A small class-conditioned image diffusion model, trained from scratch.
Model: 32-pixel images, arch dit, norm layernorm, activation gelu_tanh, patch size [4, 4], layers 6.
Rows from block 3 of a small class-conditioned image diffusion model, named by matrix and row number. Rows with one number belong to one neuron. Each number is 500 + 50 x the weight over its row's rms, rounded and kept within 0 to 999. All counts start at 0. Numbers have three digits each.
After each neuron's rows are labels from the 100 images, of 14848 (inputs lightly noised), where the neuron reaches its highest value: "colour at peak" is the nearest of a few named colours to the mean colour under the peak. Only what is clearly more common there than usual is listed. The data: stained colorectal tissue patches (NCT-CRC-HE-100K).
# fc1: MLP up (model.blocks.3.mlp.fc1.weight, 512x128), inputs 0-127
# fc2: MLP down (model.blocks.3.mlp.fc2.weight, 128x512, transposed), outputs 0-127

fc1.331:437456510428539527461544428508617429472483475495527415468480392491554453603510508471581523427504471442414489556490444554522460468479559566464535488546452409468533493523598482474482489559483485559498528527523495538472416502541397488551565378561499472473460590429553536499428509403591517473443411511487567541448535539503492496536482493542448582522566596516496469549549494445445492536523
fc2.331:477535567468458574367569420487446490490471532477505371574478548487478540475551530568491521497469518432405498497498494412437492454504517459513508509512540502499476494497532522546507496385536355465437449497507540478557404527521600504415412568492481429556456599537523588438503504521416488508491414535484517435529498499459468504591528480455492581428492596484466433535463480488531498472582
colour at peak: grey

fc1.510:517516498512416478556612440495433542499511477420517494477507488535495647452535524507476452431465539443464480493491514470517493416532529430500580536428563482480534548461511426566483397408623494507511454506452511501503472473427418498519459457393486504576484529495505547527543454481573485557458431526489443481458478550485567591605458532476531557367565498507479504573468458604539477443447
fc2.510:464558575501495393485535532505658411470554571534525466508488442469490548506455405476586474456463522508474559496423512425436474414576450495545507528543479461550499526474474480446503538479502461438524522482526513459536443470574521532457498530451471611487519622559488538543539583676392528516482548438514531445425458524514534522499467492527522447558476492522467529483461381472491563516484
colour at peak: white

fc1.307:503502465519481586475539479499475535477488500466521482589510596527494546491532422508453435420521571536517518448530430540526427482512548551508522445522526630510510560424499446483430371457552448451573523444519508583480479428449447461406482467518530465588531527509523559491543475452535512536423519602495547533541473593459468494559415539480494538532487561485349444475440510575447611534485
fc2.307:537531484441593514512557497507543493461453535502443507486432396559511571511462400522467427502497616534425575518452455442493440486396458490475490568520482456451501426541451438435518352491556505422448501529492554527499535446541480484542531555543475490518538544502512502359429539533517493508520532394531529521483476547554548506478458476510507523571582467473480529563471665450565459534458
colour at peak: white

fc1.2:478458427522525669529510515443511592541560498567550505442420493455504458482507575570500566474479472447454461689622581472490534507492479467398491477547515545531558393500492496517577428528492441575525463546555534520504458540432483524457487508534517546441449504469463471571417393531474418466519454465502467486495508495476496488481464455520514468458481405540462531504490507408542493433485
fc2.2:494499455504465635485469538388491456421581510547426485566531441533518548521544465446513416510484439504447481475426429498503413505514502553569529501485398446594572451455499435456442414518543528523504500517500446583514574502557518423516490470544471540563521509536396434626482582428428423486547512550559510517446537556437485478525474519564464554403445535487462506546491475484502577491475
colour at peak: pink

fc1.278:486523501585438571404492454462420552533559548460535505543502472565504554473454513506544419533481558483530524528510423479497377526507510549501567507458498544486534541487487444484466428491505464505565539513416523496500486502415461470419464430553501455635604565450570555527586442523568543452413455550493560529575517463493481473596487523444501575557512503454396471444437466630518510549481
fc2.278:435615474464461575514452527511480512416592531495544484422452526496457453461543478487415509428588513442516432515440520452449526455533485540441537449489499497561422547516494580524659475528401539550550492474469537546511559586474469507485469470489483477510568505355457450485547540502391529440516549519432512486511523534464491474457477375454511537438492485547552370496515470502445561545497
colour at peak: pink

fc1.284:470513523452559493461535412528455512535520505536521496429444518548452436586503555458487483356449435510479519454578547435544451411461605605521554524650549489463487524541573476486491428432485498457568544513527519522553562473440390502485508433497519502418533503492476539538454463472524431467462466437468469522383437583487499496608500507545472588455571515510461514553539429465518507519461
fc2.284:479558572506492503553495583469370538566533498526492541450536457472596417476479501473442465477481443625502459440476511537465498456433498518522516545510439534524590483545506491467513379531457471480648493501506471545622604491445419496559499487417471538432535514557598499539440485644502540480500473503487541543437546527502473510475476491419537421534515487514499521502495435450418592500495
colour at peak: white

fc1.447:572529577507486543396506545519487448510482541514569499503443611502426460524475474467652568558487490578517416509454458479536531599470523436554493519478447572521600401504532471513570548535466431522470435530516503456524496438462531343459544550449443466566633427514474520522508525571405508493527530575509488486493406452518452485478463528551556473514453488501534542460517543493499539471454
fc2.447:441463518497549534466514515479478482451636514525595521528570443516529494592650524543488567546453455419541542482487610375563529590469511495505457493441500557497484512515458480528502532532534488481485411474500539556517511538603486543521521402547510461575510381628473599513447550397553506456533493540495449478499518504511490590456421449595524485496472539494505459544526516496539482498529
colour at peak: brown

fc1.143:457551370455486606456507479530553490411554443488545487538425532607486545489520467562514462451467547471454502473500347486455510532554507503545522501505532625416413546529533474478488385473464573606571511481491466478555440535399426472437476476456488410524518527486509560565559516515528501583442508496591502510561494524456530474560436478463435528504466441537416540484506445548499511528482
fc2.143:520513436460487524486534507545518507463536501503496487475379491457476441521414474539451489491564459512557520618418532481533482502387501474592504689548515451465558368467545545494419468508493468544434471518480666506531579508495493465499545456484506546515501466625538435561496516522516557505541493461507510511514527534535518506504551547493495506547466462515424434465458574418464372506506
colour at peak: white

fc1.180:509444518502442575455573494501609557504446553472480446508495548528471542467471589436579459566459537494545440475512471518511478571448424505490520485493465492560490493503460443482528455543489465492516552554411509519519481570474519417491513566422555481464432514442480579425474495579418395502501365418493508398446516450507538468536552448615474526604582456519557508537420518391506464547468
fc2.180:522498483505500550425476527453461546457425338485529553435544445544480474511500582542357531521540488537500529488442489419509408562486545472456545520541522519491510488547539521531536457504490527525437460462466510505529563524440417409507464505526497503495427464504547535438437444427638534447502358592535526541579520483429530540536464467454573557419461433447561423500504558495521550520498
colour at peak: pink

fc1.157:468511428468473638525587405490480542577481466467535481469489500583545555492533516561462454429471499476430501515378421497469537529575587518568552468534475584496518519489468480471476414506540484493608576396488496526618516521461432489462513510509518447515499500474523556548496552465540526511432432460497501541413446477382454460568523458498432554419513525539483493566518429569541573558435
fc2.157:424482508531529588446578395644605498452491537439409482571451509527485458518545503529503527559496587474579487625566440527501488547493451474491507429490494572456508383485467528559421524444483478471420497439552502529537557519490510507511519532485510541529510604589438472566622491585504464530459443517528525416578423437464482508507535502510532495471479485470523444399508489486552539494516
colour at peak: white

fc1.468:594551437565463548462544500446511528503557498552527506472534553543545486452438503551562477578520526380373517459555479536500420513357478554493617492501525521512497451559478475589551542496463441550433447584403505420428462473438439498502475479490442501514605519499556591514450481533530486377422524561524526507506472438557507427507471492433470513492520504455451435507472533467506464568462
fc2.468:607518504562541521507493470542566494514449593535504563530548537458550508531464492475479541586466498551576441502555455465503503498462508445504371562495471535561534490549525382467438482526610489489504492586573466447507502401573562477463519504438546504433361537504518640539518498434460543597464452518605513491446512435538450504555528530536515499469478472427505559483468545530538489386510
colour at peak: grey

fc1.9:555472499571500531602466583531456417574443553528541509454553600490495531461469447600533478506595566517569423543491488512480438574526495479556541611443492434476471502490451519505481449548513522516565404501483491475613472475495510484395396488511425584559535379458497502505521450517467393516462449511509405477490456515480461452425619515565473439542510487525495514516501515511563521496429
fc2.9:523494517520511572564472565374614492530534402499439326498512442463490498552546472416533554429425491559469544555595522586513535500420539523562504492453490468475499510525547508524471458524462367430595559470495546534489487507484387466490590502438513540427559431541517518478482546533529479479485420530496468546537495490520525524459550472469548477499516618515491437541465512517481577502426
colour at peak: brown

fc1.203:481491520416398552463513515507511539466441468484532499468502527535533563421495515528468502422492590519487491466466400538482505464508608543520605463538548542490489523521498496431454422376563474501525498405532486486463484495425546454497458394537628483542580560488487581549496549512484510549394518392517418569516524637484450532549505490529490556478488489503513489444464445609455522529417
fc2.203:499547541493415496531458481581590529393432518507526500510483518472534576522536491523425459548480497498575527459531483551514520454542479555508500561495514459533543539508530500453603365516472539502565551444490361474456590545487517478488509521565503416515549489465422453500542477565545465513449499426537559445600456525431474476535567463555530576381581500529499561509439466595593402469522
colour at peak: white

fc1.316:526505529490507574552667510476436533542480517454629478499474580431496556549481420525523498524525508541526536523522442514533518591485549543504534536446582511440486456426519499531351481514514496544461607474553495527476518545458436460459481470461525549582550522390567510469469589488471469589437465454439489550431508567485560472571534441434495477501449501433493495549446515634462479496506
fc2.316:506527445567509446494462486518477477506519611561425536466400579445501475517446540499539512492481516540547559571485502548426512449551563539420508473554553526440517494477513484540566463404527544415467538540512473466519485512603492536491495369439519482536501451514562436451472425547604530545596421488530458451490446425598453521446485383479537481479462490539517586567485434398540458558552
colour at peak: brown

fc1.403:545494511582443540499510421457532571538451462417529533460410513545599513541596475610481423425440538557457456482481468506474530516512588509509586470537535575480498539544458471472448375400547478486426549407592498492481496468440532443520501498521563452439493429487519576491519512512542579482474503494493398558494471458490455520618567486530419540478539446500497510453446442595451517513440
fc2.403:520456560495532528458543503407494544396473530475525465458533417537531462485467500426448522404551474562471507424535510457518475425536480488454546486557433450539463533541466422505558559554496525507582533445499385562437543587476500513514479432400512529473534558443490446427550536541503479495471482563459470551493490446528530479523668502583500510409427523516454545542524497385540382540440
colour at peak: white

fc1.103:519512544606545609438518431470553587405449472494532505461618444532527427430480540505555458534529550541517422495543479485423508445520457502527476564514516578427589520499495444520452454483433462610498454508597533474461489446538541431457548548500557525484519515425467523498596549484426499470548410605551430513502464477518423470448643423488520470483515471556469531558533477504527496490500
fc2.103:516438432596502464447539464538435454559468609523501481486451576466466592581448562470574469508533570550562575525481517455529472466493562540442581517513511458489464509493510620519474501485608514466542502498433502480526545490534446558490469501431445531519572536457496569486508486467616537508546430408595405498443525479556562544435588517499479490424564423551548578469500475493426559560532
colour at peak: grey; brown

fc1.181:555497486486400489541497397512499510412485526516541516484516531508488467483506465596535534484466624479511513506547524427551444462454487466448462632408583494464428424553431501482416545492515498499465539544464510532535563582499515477453585469520586564575495400444561529487518602547498521456465431446458581586548466440492472569558583455484522568516519575523561477511523528598506513548564
fc2.181:514505539503605522578529416554515537495440509550441491501487531515454534538463508429463425445539576623601523471504492492457545417433482519544601373433534484482509484516419466547504505550528488472445474512520413555513401459418440454444417546450409542431543383503550509546546473469464497502455513536477593472540476480514560462583532437506534526493443473489540430479542505556481516460599
colour at peak: grey

fc1.343:518487528401458506480626360461502485496472515512511524416502505549619492473457486533535518458474491372469487500488414537539570538527452515530432473609449605517501532519480486547552488475474465506553565428543540512530471460474392497511594503476424496472452525492507538547414440492530463438552520481564555519500478503436429566435476546511457504415492469392503522457446411508528573481391
fc2.343:525495502528441500526425609458516509508526504497547488480588524532466555567499534477385454419505430471425559422458504479447506489585469545462514551510630386481548502605497483512458451548566532463568515523502429581561469524507508471526529501496484501547495479465514564513454589385469595480503490482423439563472602593523484514560445595492485435547473514533543441574500443478405493471533
colour at peak: pink

fc1.27:405437444505440521508429477435565445470491395413513494475412564522471525487463525531555420482430437569456511521492491470477484484449493664440543534422472563499522484478387528490517559453589445488550493581449525449448511456445590376483450440524506504426498530482532565480505519501517551551509431493462507478389456528505465571437533516455482458477532482423508517490382527465465551492530
fc2.27:527476465482519452434496485370522491476432484491543453447478529541538498465458433569470471524513554523447525466470461552486557592473450628543571399535482480447461507489571567574548486470544518514529515452547438507471505520392581468507433440566510487387544488505463495497400586482444501657442479503499515501511516453499542550527503549479426498573459443567546452508436576482448472404425
colour at peak: grey

fc1.214:508524472524557572499512543480521571452451650504570505455473526490537518397430421541529531575564602497447463493583413537505494552478479427506473489435566535539456464582440490656484558481496463499470408438540541596468507528488533451510523515420417476464502483469579508440519429538488566443471459562562450510559483501515468515429521472478517403514433431488483533445468522533545516409503
fc2.214:561460495519513507409613508540605497434465490506543444520504491490484583508536549512514479487568518454460452479441552445453441551602489514420485436511536433497519440475392480512450593449478534539436493628549506584473431529557572509497512515568481466508438488416442508516532542418449466445542507546482457380531492480534523556500488568415449590449547594514510510495491530430478411416491
colour at peak: brown

fc1.50:510467397525471544460424570452459592522508444480558486514519515505537454487463387484545475607464524519498518454446496510476477514380563552457467545417502477502546494484443458450493486477535405439454494561394528486519494495461440338437608522496467483512459500456521561475473479460537463480559473555425471472438392571552505386445437511539545482456480467539497506542384479425476479458506
fc2.50:455477505463516499470513464406511555483486527552575460479598521479473463491537542545511504441542520468530511445427524506540494554477578538542478476533491499510422477468482492464497479466507478469521518566462434549533497537413217480424559473515420569479435510558464476450528453481452593454434541538460512479557536443525520466532504500502452464576507346481442417525489465541500547507539
colour at peak: grey

fc1.334:546515474474505548466560473570486450495591501496519505518496502489599482454587477468477470482469503611510511530474424446471520522423554462482548497476533528456485543512434476465320489490538499480544577527454441653482467562500470510475495468485520558486562502497558516487552601485417562564505572557463516529469541499509460491546537356559491557437567531523417439513625501577561485570510
fc2.334:526552410489505407470428486472524440512515576510511513531461503439520507522514505504515530479535548497457540545566468537519460507466535505545507509540443545586510496467522484499718531513509507589498503522500424513524538470440503412495505528510505521518535541533503483387589554479599573513497627505476566488398499495550506477513543268508487525578521445495513466541477471548537513479463
colour at peak: white

fc1.442:402485476510484487501428441486460408485493475594512513558494504513604467504390403548592436466554491545422555491445504518514523443428409488480530531422577418484542426534474521564514469572434453527552454505530480495439530478483480471474450602450520498637461489535418536510437517488494538488468385472496515556459557527494538610531488556502581540490537434444512519443548549536481540414509
fc2.442:562507379492501511501435599474540519500475475453461483538541543491504510488591459418454459548483484423481410526489557562471496499478521559593503497491588563546418464587517413534553428589476515416580552532526521577407508514434556492565458541510532445568513472473489474558407506513519508543540402485490522497462509486531418523469505494521456578565557487568536527515472561662470558436518
colour at peak: grey

fc1.306:551399433513513532454496496441533495534478446487519427497512546510510532430432466524454510521484622509512523578493508439533450507434474477474547447436557481468446452577432480484365492533499521554463513507451462451527576698558556503406492501480505507503564483447553533373592596556548520551511430491470467512538515461550533464492610446553477524496508554512454454503566555558480478517542
fc2.306:531527445510488578514479478498529474427537566497485532458458474544522480554489492495550474479514523519428492583586478432471533462506510545497504581451584630567548475383466442541626491473528484504544510488500397418485500404446451416457555513514490483524486476544495513498603509479467487485502538487466503504426522506505509489469649310512623545492483521517493400487497496540439563474540
colour at peak: grey

fc1.236:541608599510494508446555483455482466525377533524511471497472401460467472480594382500637492535486515632521521476390480566525521513444536484642527528483494619473508482557510497527460477477521505504469520521534462511455517425460520485467471530473469525512516467544463534572517637494510517552492491556477466525366484518529505554511414550455576451510476469494439474404523563505547507490538
fc2.236:506624611502495401458491485549518456494401505479372501454490612493495493547428406573337518517488470467545499442623500525434455481424533506362496461464442408550463511545498472514578515498533498475475495487505527477469469599481507468454531504537526468516507448439493451512492426522527500515514469475493477531417491486482524499469352459513485481501431499455480618537490549479509507486511
colour at peak: pink

fc1.18:412476454599473546527518491570575439484571584442523456421439470523482526570524549579538462535614443526508561501479533553494446432452500493525548506537523508502498475525468480523462373498484515502485454529462505474562438483520377469454465437508515386533535544422520520444488505537565512474485510467520552489468449505616504457485471458587638572385512562602461524546518506499448589493499
fc2.18:527521576508495526487486492582478486450531500489464607591553456455423472531521504499508567522481460442580428547482496447535539566478479490498463535544546460529488480518506547482477455531489413481478491565527541548429496551504619498318532465557519552501465533553490515479539540471544557527528390559540469439442474524548439539505573513485392581514450576538640488505502450470526344498509
colour at peak: grey

fc1.488:552508417544511549458440554492500495523460567554572494491418501417536455396425479535474494446503624569555557515524475496507450575494623429444576538441584504498475408509451534480533546458519529506437463492515476520504550547471588482524484459464471436492585488448558482436489489484494607581426448427507419534556497526590523508541563460563487421522521580560491438462568554506419479493499
fc2.488:492538471557500488424547569523492411480510498511514497499507462510568506599452507454450444505506586481588574439620469508539488506550501598535512534447514470533461564463359444561487503431513503486609496518530528492554410488522407525502576544474418495504509493603501520403467560504507540465513541519522486474553544575515386490479528497441511415612466428493494433577437499487405538479559
colour at peak: brown

fc1.75:591466426463437536531517423571514466552588496487550511444545550477440400431545484476541548472499494445453473599495507491411444417462451471464465468461433432522579430528505485536563529469516488456505535451413505379473468490470555465473630445465514497466542386513557570506504538475524457524426434471463584460398486470456391518561544527529537518510459484496591495462549519436524468475539
fc2.75:586522505469464493511434474629541531516530459423503540545458473493529497523512544462493445485491494489484410549479512473562485468396499533505485647443461469452436457575468499426464564471474518537422490450454514475510526539555488523398456433456444476455422422464545623532558382530545517483486470552454490538488500511540523489505494514539483491543578576511636611567409548444437471486454
colour at peak: pink

fc1.54:544410541469435478516551506384497514616490454455498441504508530491530421500514556488546474478497452538391465466498569565479531550471520453464388525528450544493485552512501504475501489462537436544582520502473556492406441475438587517500500588561502486516436542460624563495526403504488519423393437503422493453373520452588470510533596467413515475516452492493445470567535510452496458437473
fc2.54:492435495505527378495504514412484555398512513476490534550571373540504480512520474472461462453510414578447552475516479535533495514505495470469443447486434400493440548575469500442463549537515521480596530403487473585382513532526529452515467511395505518534576547583502524491490606541530570418586463532434483551450472430497538502535642552506512500459507474494462572467517563412481498505481
colour at peak: pink

fc1.84:471511550487436523501500421408447479537482532508493463471621491612540510405565518442480509527540516461424544499529536430534465668535468617453513533492494461502519602524507438476482508613537479488439522518482568520574444494478521460498537501530501469597566494446528552408480543538486494591456523436455494463417490548417414564502517509528530429451494549503446534568411477488528430558482
fc2.84:568575549443572482522539473480506530508493437503547505511375440434454544491341527490488541543463537488435344503509461470485537638543537448457559508511480511528489571509524546531583549475472524491475449504499452505523516534500517467461464522529485502508511539587596514425441474480541406538457543478525450531478442506313553505477465411537512474509492489489445490585593483481449443474527
colour at peak: pink

fc1.370:513549528458446501468468449507529480515494547572530507523504525454546410447434488465525462498557523505515591530429437491444435592493567541424532523568390466603539495463489489421519489562460518484418536445590512549457442437486507513454450481567514390474526438488579521406417506512426477459457467548550538524456491575438392509443603534514426483572531481524454448492450476462446507587408
fc2.370:477496524513516489465495552462415527485474467484478421500606489555438477530586589519461518516433483469546443479564521558631518583403519452472496558511494500332507482545551565541498462517498377443430460481495559554528477554492551567504468477506513416461473438634543491430433508403565547496516430540523462473492548471426497575496548495482492535425473454446453523479567500525494418508501
colour at peak: pink

fc1.320:540473502499453579519492532554511510602468564497550549549560600552401477446496562521531533495487541490510464511434581508469457571544486451521521524541469502543466481566412385488527477429529467476528543493417527460610492476485519487457465549489572579526458482456499520390418489547435444507541536478535461495460471412458459465455599453394409470558446474496505502432426477476589493419385
fc2.320:500534487469459542601448572486630531598518403553404392445480502404474497466480441410473436396478491559553542532577470550428571475516540543503477522508448544488497529478495555496447473571502408410537514514551513517457560461513443446471549502421500535451533491496544523449543558537403469504544395492493483571515525451500525520423472495521598474506497561496506434435510522516464547591433
colour at peak: grey

fc1.257:534443469394500579493539389479535503572500491487515499423550551540659552488480523489499544483423495422534494537487422473458432565538562489537485472477444546548520481518396467490433433578588434576506606484569563587524554515500479488487509548517548500554483513474535511498564525501582482468439486516564552641469519508486485498411552464498521569432482545384451479537476475532556527524469
fc2.257:426491522460556494440562337547476489424527482503427468526427479432553409441520495537540546542517554523565446654493475486455449510458442482436441506509435514458583475447464453511449508428437492459568435479483464491517564534445538480464481447498532527486549508531484509516473527596489480545506503515563546410511424361512550509416532545502523547472430578485528498405547419469582521488483
colour at peak: grey

fc1.420:541449526507474552458558514352547354421471496611494406473426525462501456527531464522561500605527559601453429472429366493489523526415554534508514523494374490446537479548472517504481497476419471480519539597477493531461492479470453463445566517534480572494511526485422547504528523451537509564525536514443458484463456510558521470570496593527551478511582470539509498436512503513517542396492
fc2.420:528379556523510499472501538422482525565489619486509546552578444477553543468551537471481498472513437515551555636564456477583514550399504556587485531537543487588452530546452494460599554526487530600547473513480536704518541510581423421489478521490427544453496543525488493442500583515545496479465585497498532499485462558522485538511511434479503501494503503491506601512506417488506503523543
colour at peak: grey

fc1.375:554524450563486520522576509506504596465564564517530554502478511577523511523524423516548423527531401490478500529499506467478556497400549461460445492559510530527547467583322469475570501579496434576500554447470527454520522537500445461477490445452554470413526528457441561491495518458543633503394506407549484496463438547520525546387465451508546469435435529487428414581496502487540487519458
fc2.375:552515514499497527572495500554427428504524511543480566486567470439492546441426457510499573544467413477509547540523455532446469561430447512484536560539438542505551502533396505555415509419515470462528458516495502566549517515562605503503502557524460481578493569479397604553601531498476618545457501545560487420462447544579435478377497540488377528446469517508523555551518535517604491478481
colour at peak: grey

fc1.70:479455543603473511427500488534483473455527539469518490449373459514490573494488533487498409540523508482514550471483432533569401527625571529550532548526505494426522511455435483537447454424462531469471531525488628507455524498381465507472444484510482459608610602492617559500475449470490537390470497484556567490515487458462497433591488514545500492539478556481373525498476425475482452494482
fc2.70:461542566507406442504512464501437441433582374498483554437567536425441413464554504501578531510528531454503457492545535526465565457559497472515509458462521440519528467479479628542511592437443439458569464515484510617518517596514459534534456485456488466485477520536453508514560577483527493468502540486409471458516467469431554523500446467509506511412446464539485561424551322512537549527576
colour at peak: white

fc1.266:544428394456455487481515475469527499579556327470532596515438495631477497451426529474584480563447531483409539520455492510441481474485501511621513447494467446552547517495432455522468477529471570694516553545503587440403469492424484479523496557486532514505553527446446523510529520511466515462515515527501478501562483509432470439548444434485504524535517460525557554472527579440507518502521
fc2.266:517485501491492525518509514524470518482399493486460230510468424459500542529534501513472464493451440495398475501529497477560544461480513528532520495463572475477426586539504533470573514515472334442594494455506398486518488506522479450525487516474507422484541507399547349437421612492535502483487451459492509528504508507472515480513469519527476501494529547505500526516425487526485602470510
colour at peak: white

fc1.159:566514526500484495488495500519448447557496481537517443451449476544524594426574504492487547414454534484463584481553491455559532597506553519529487495483521466429523535489492501594481431484551525440545466484412506476554590483453494493460489430496488460519481350505458555444437455467536528451349457475531446440485511623491429462519548526522411558531499474565494524569372482479613505550418
fc2.159:522575555479612473496490468516460438491506416510528504479442562467487601530340544439564519472495545502463337447433456419420519610538524494465472580542438474571504475421548502506504521507494461550571549515453464483566523541507526536458465457554511461532524443545602576456480508448491473506513508544544435462465493476441483452464513519501467543506492523479446556633617539491459463513465
colour at peak: white

fc1.219:518518490495446525552562404453452505509490391464550497467492485531521614453557498528468438372492546471450474446497485451464523453541558463494559500504537562492478518477578414489461447390580492487552537512469513502471482484430419445504496445443467574539451577515513554576517521401552548587461522454533457561458489497460570559622456532492502560415566445531473501479533424606561527529419
fc2.219:496555500498474487492495496497682432483484590523487483541487480434500555520460383440536486441480537491485557461475511414505514460570469518571502542515484440598460541484480495474600550481498536522564551493511433466510433507511497496428516516453480630496514612437496480519527539686398518507489594459506509397503444513553496524464489465519540454578456550518511557498440423522503569522492
colour at peak: white

fc1.398:493497525518400486525536493475551454482469539542502494482528591543588498481369564412436457467551456512562485490528557413502472505550481495421531527473430501529512567430495475506453400553539477500463546427530551466547474582410435479416519469499494535433602438477606534443492448561446406448526610448528451508452442477456471453520556465488650462479540452435511485539528489494526457523468
fc2.398:502490528503444471475484463462453543475500552458472513596439492525479432517665526584541456611508428484547618538491542425524506452493483412514522473512526439484471565483466452486558490457534493452538585555526519458594451474631519461468418494561587467467447442508531603487487528520543496475459613503481405504495494544416465437534601438422440523447455512527515436555488496501486509471507
colour at peak: pink

fc1.239:483468511381533494490538493518526485551495496515556463517495615454526485585517602452535567546504490451464406543508505480520445449553476497485543582533557462519451464622517483467473554436437481542533600529543540468515440458523519380487569590442483537478554648415604525544605505501471432543572493507515510543460487535439566487454496441480521511486527576452475454442504529510426439488571
fc2.239:428495476382545532429533483556463493458452415480484486457524438551550571409507541541528430560498459510537546497479482454506594408494534518503433439519508531502502492497490430556485563568564511520503452472440481506466534513503545501468421377557540466517465621533556498579583480511491448461585483507501515466417466555426414488425472486619435524523475510387461490564542530536382479525557
colour at peak: grey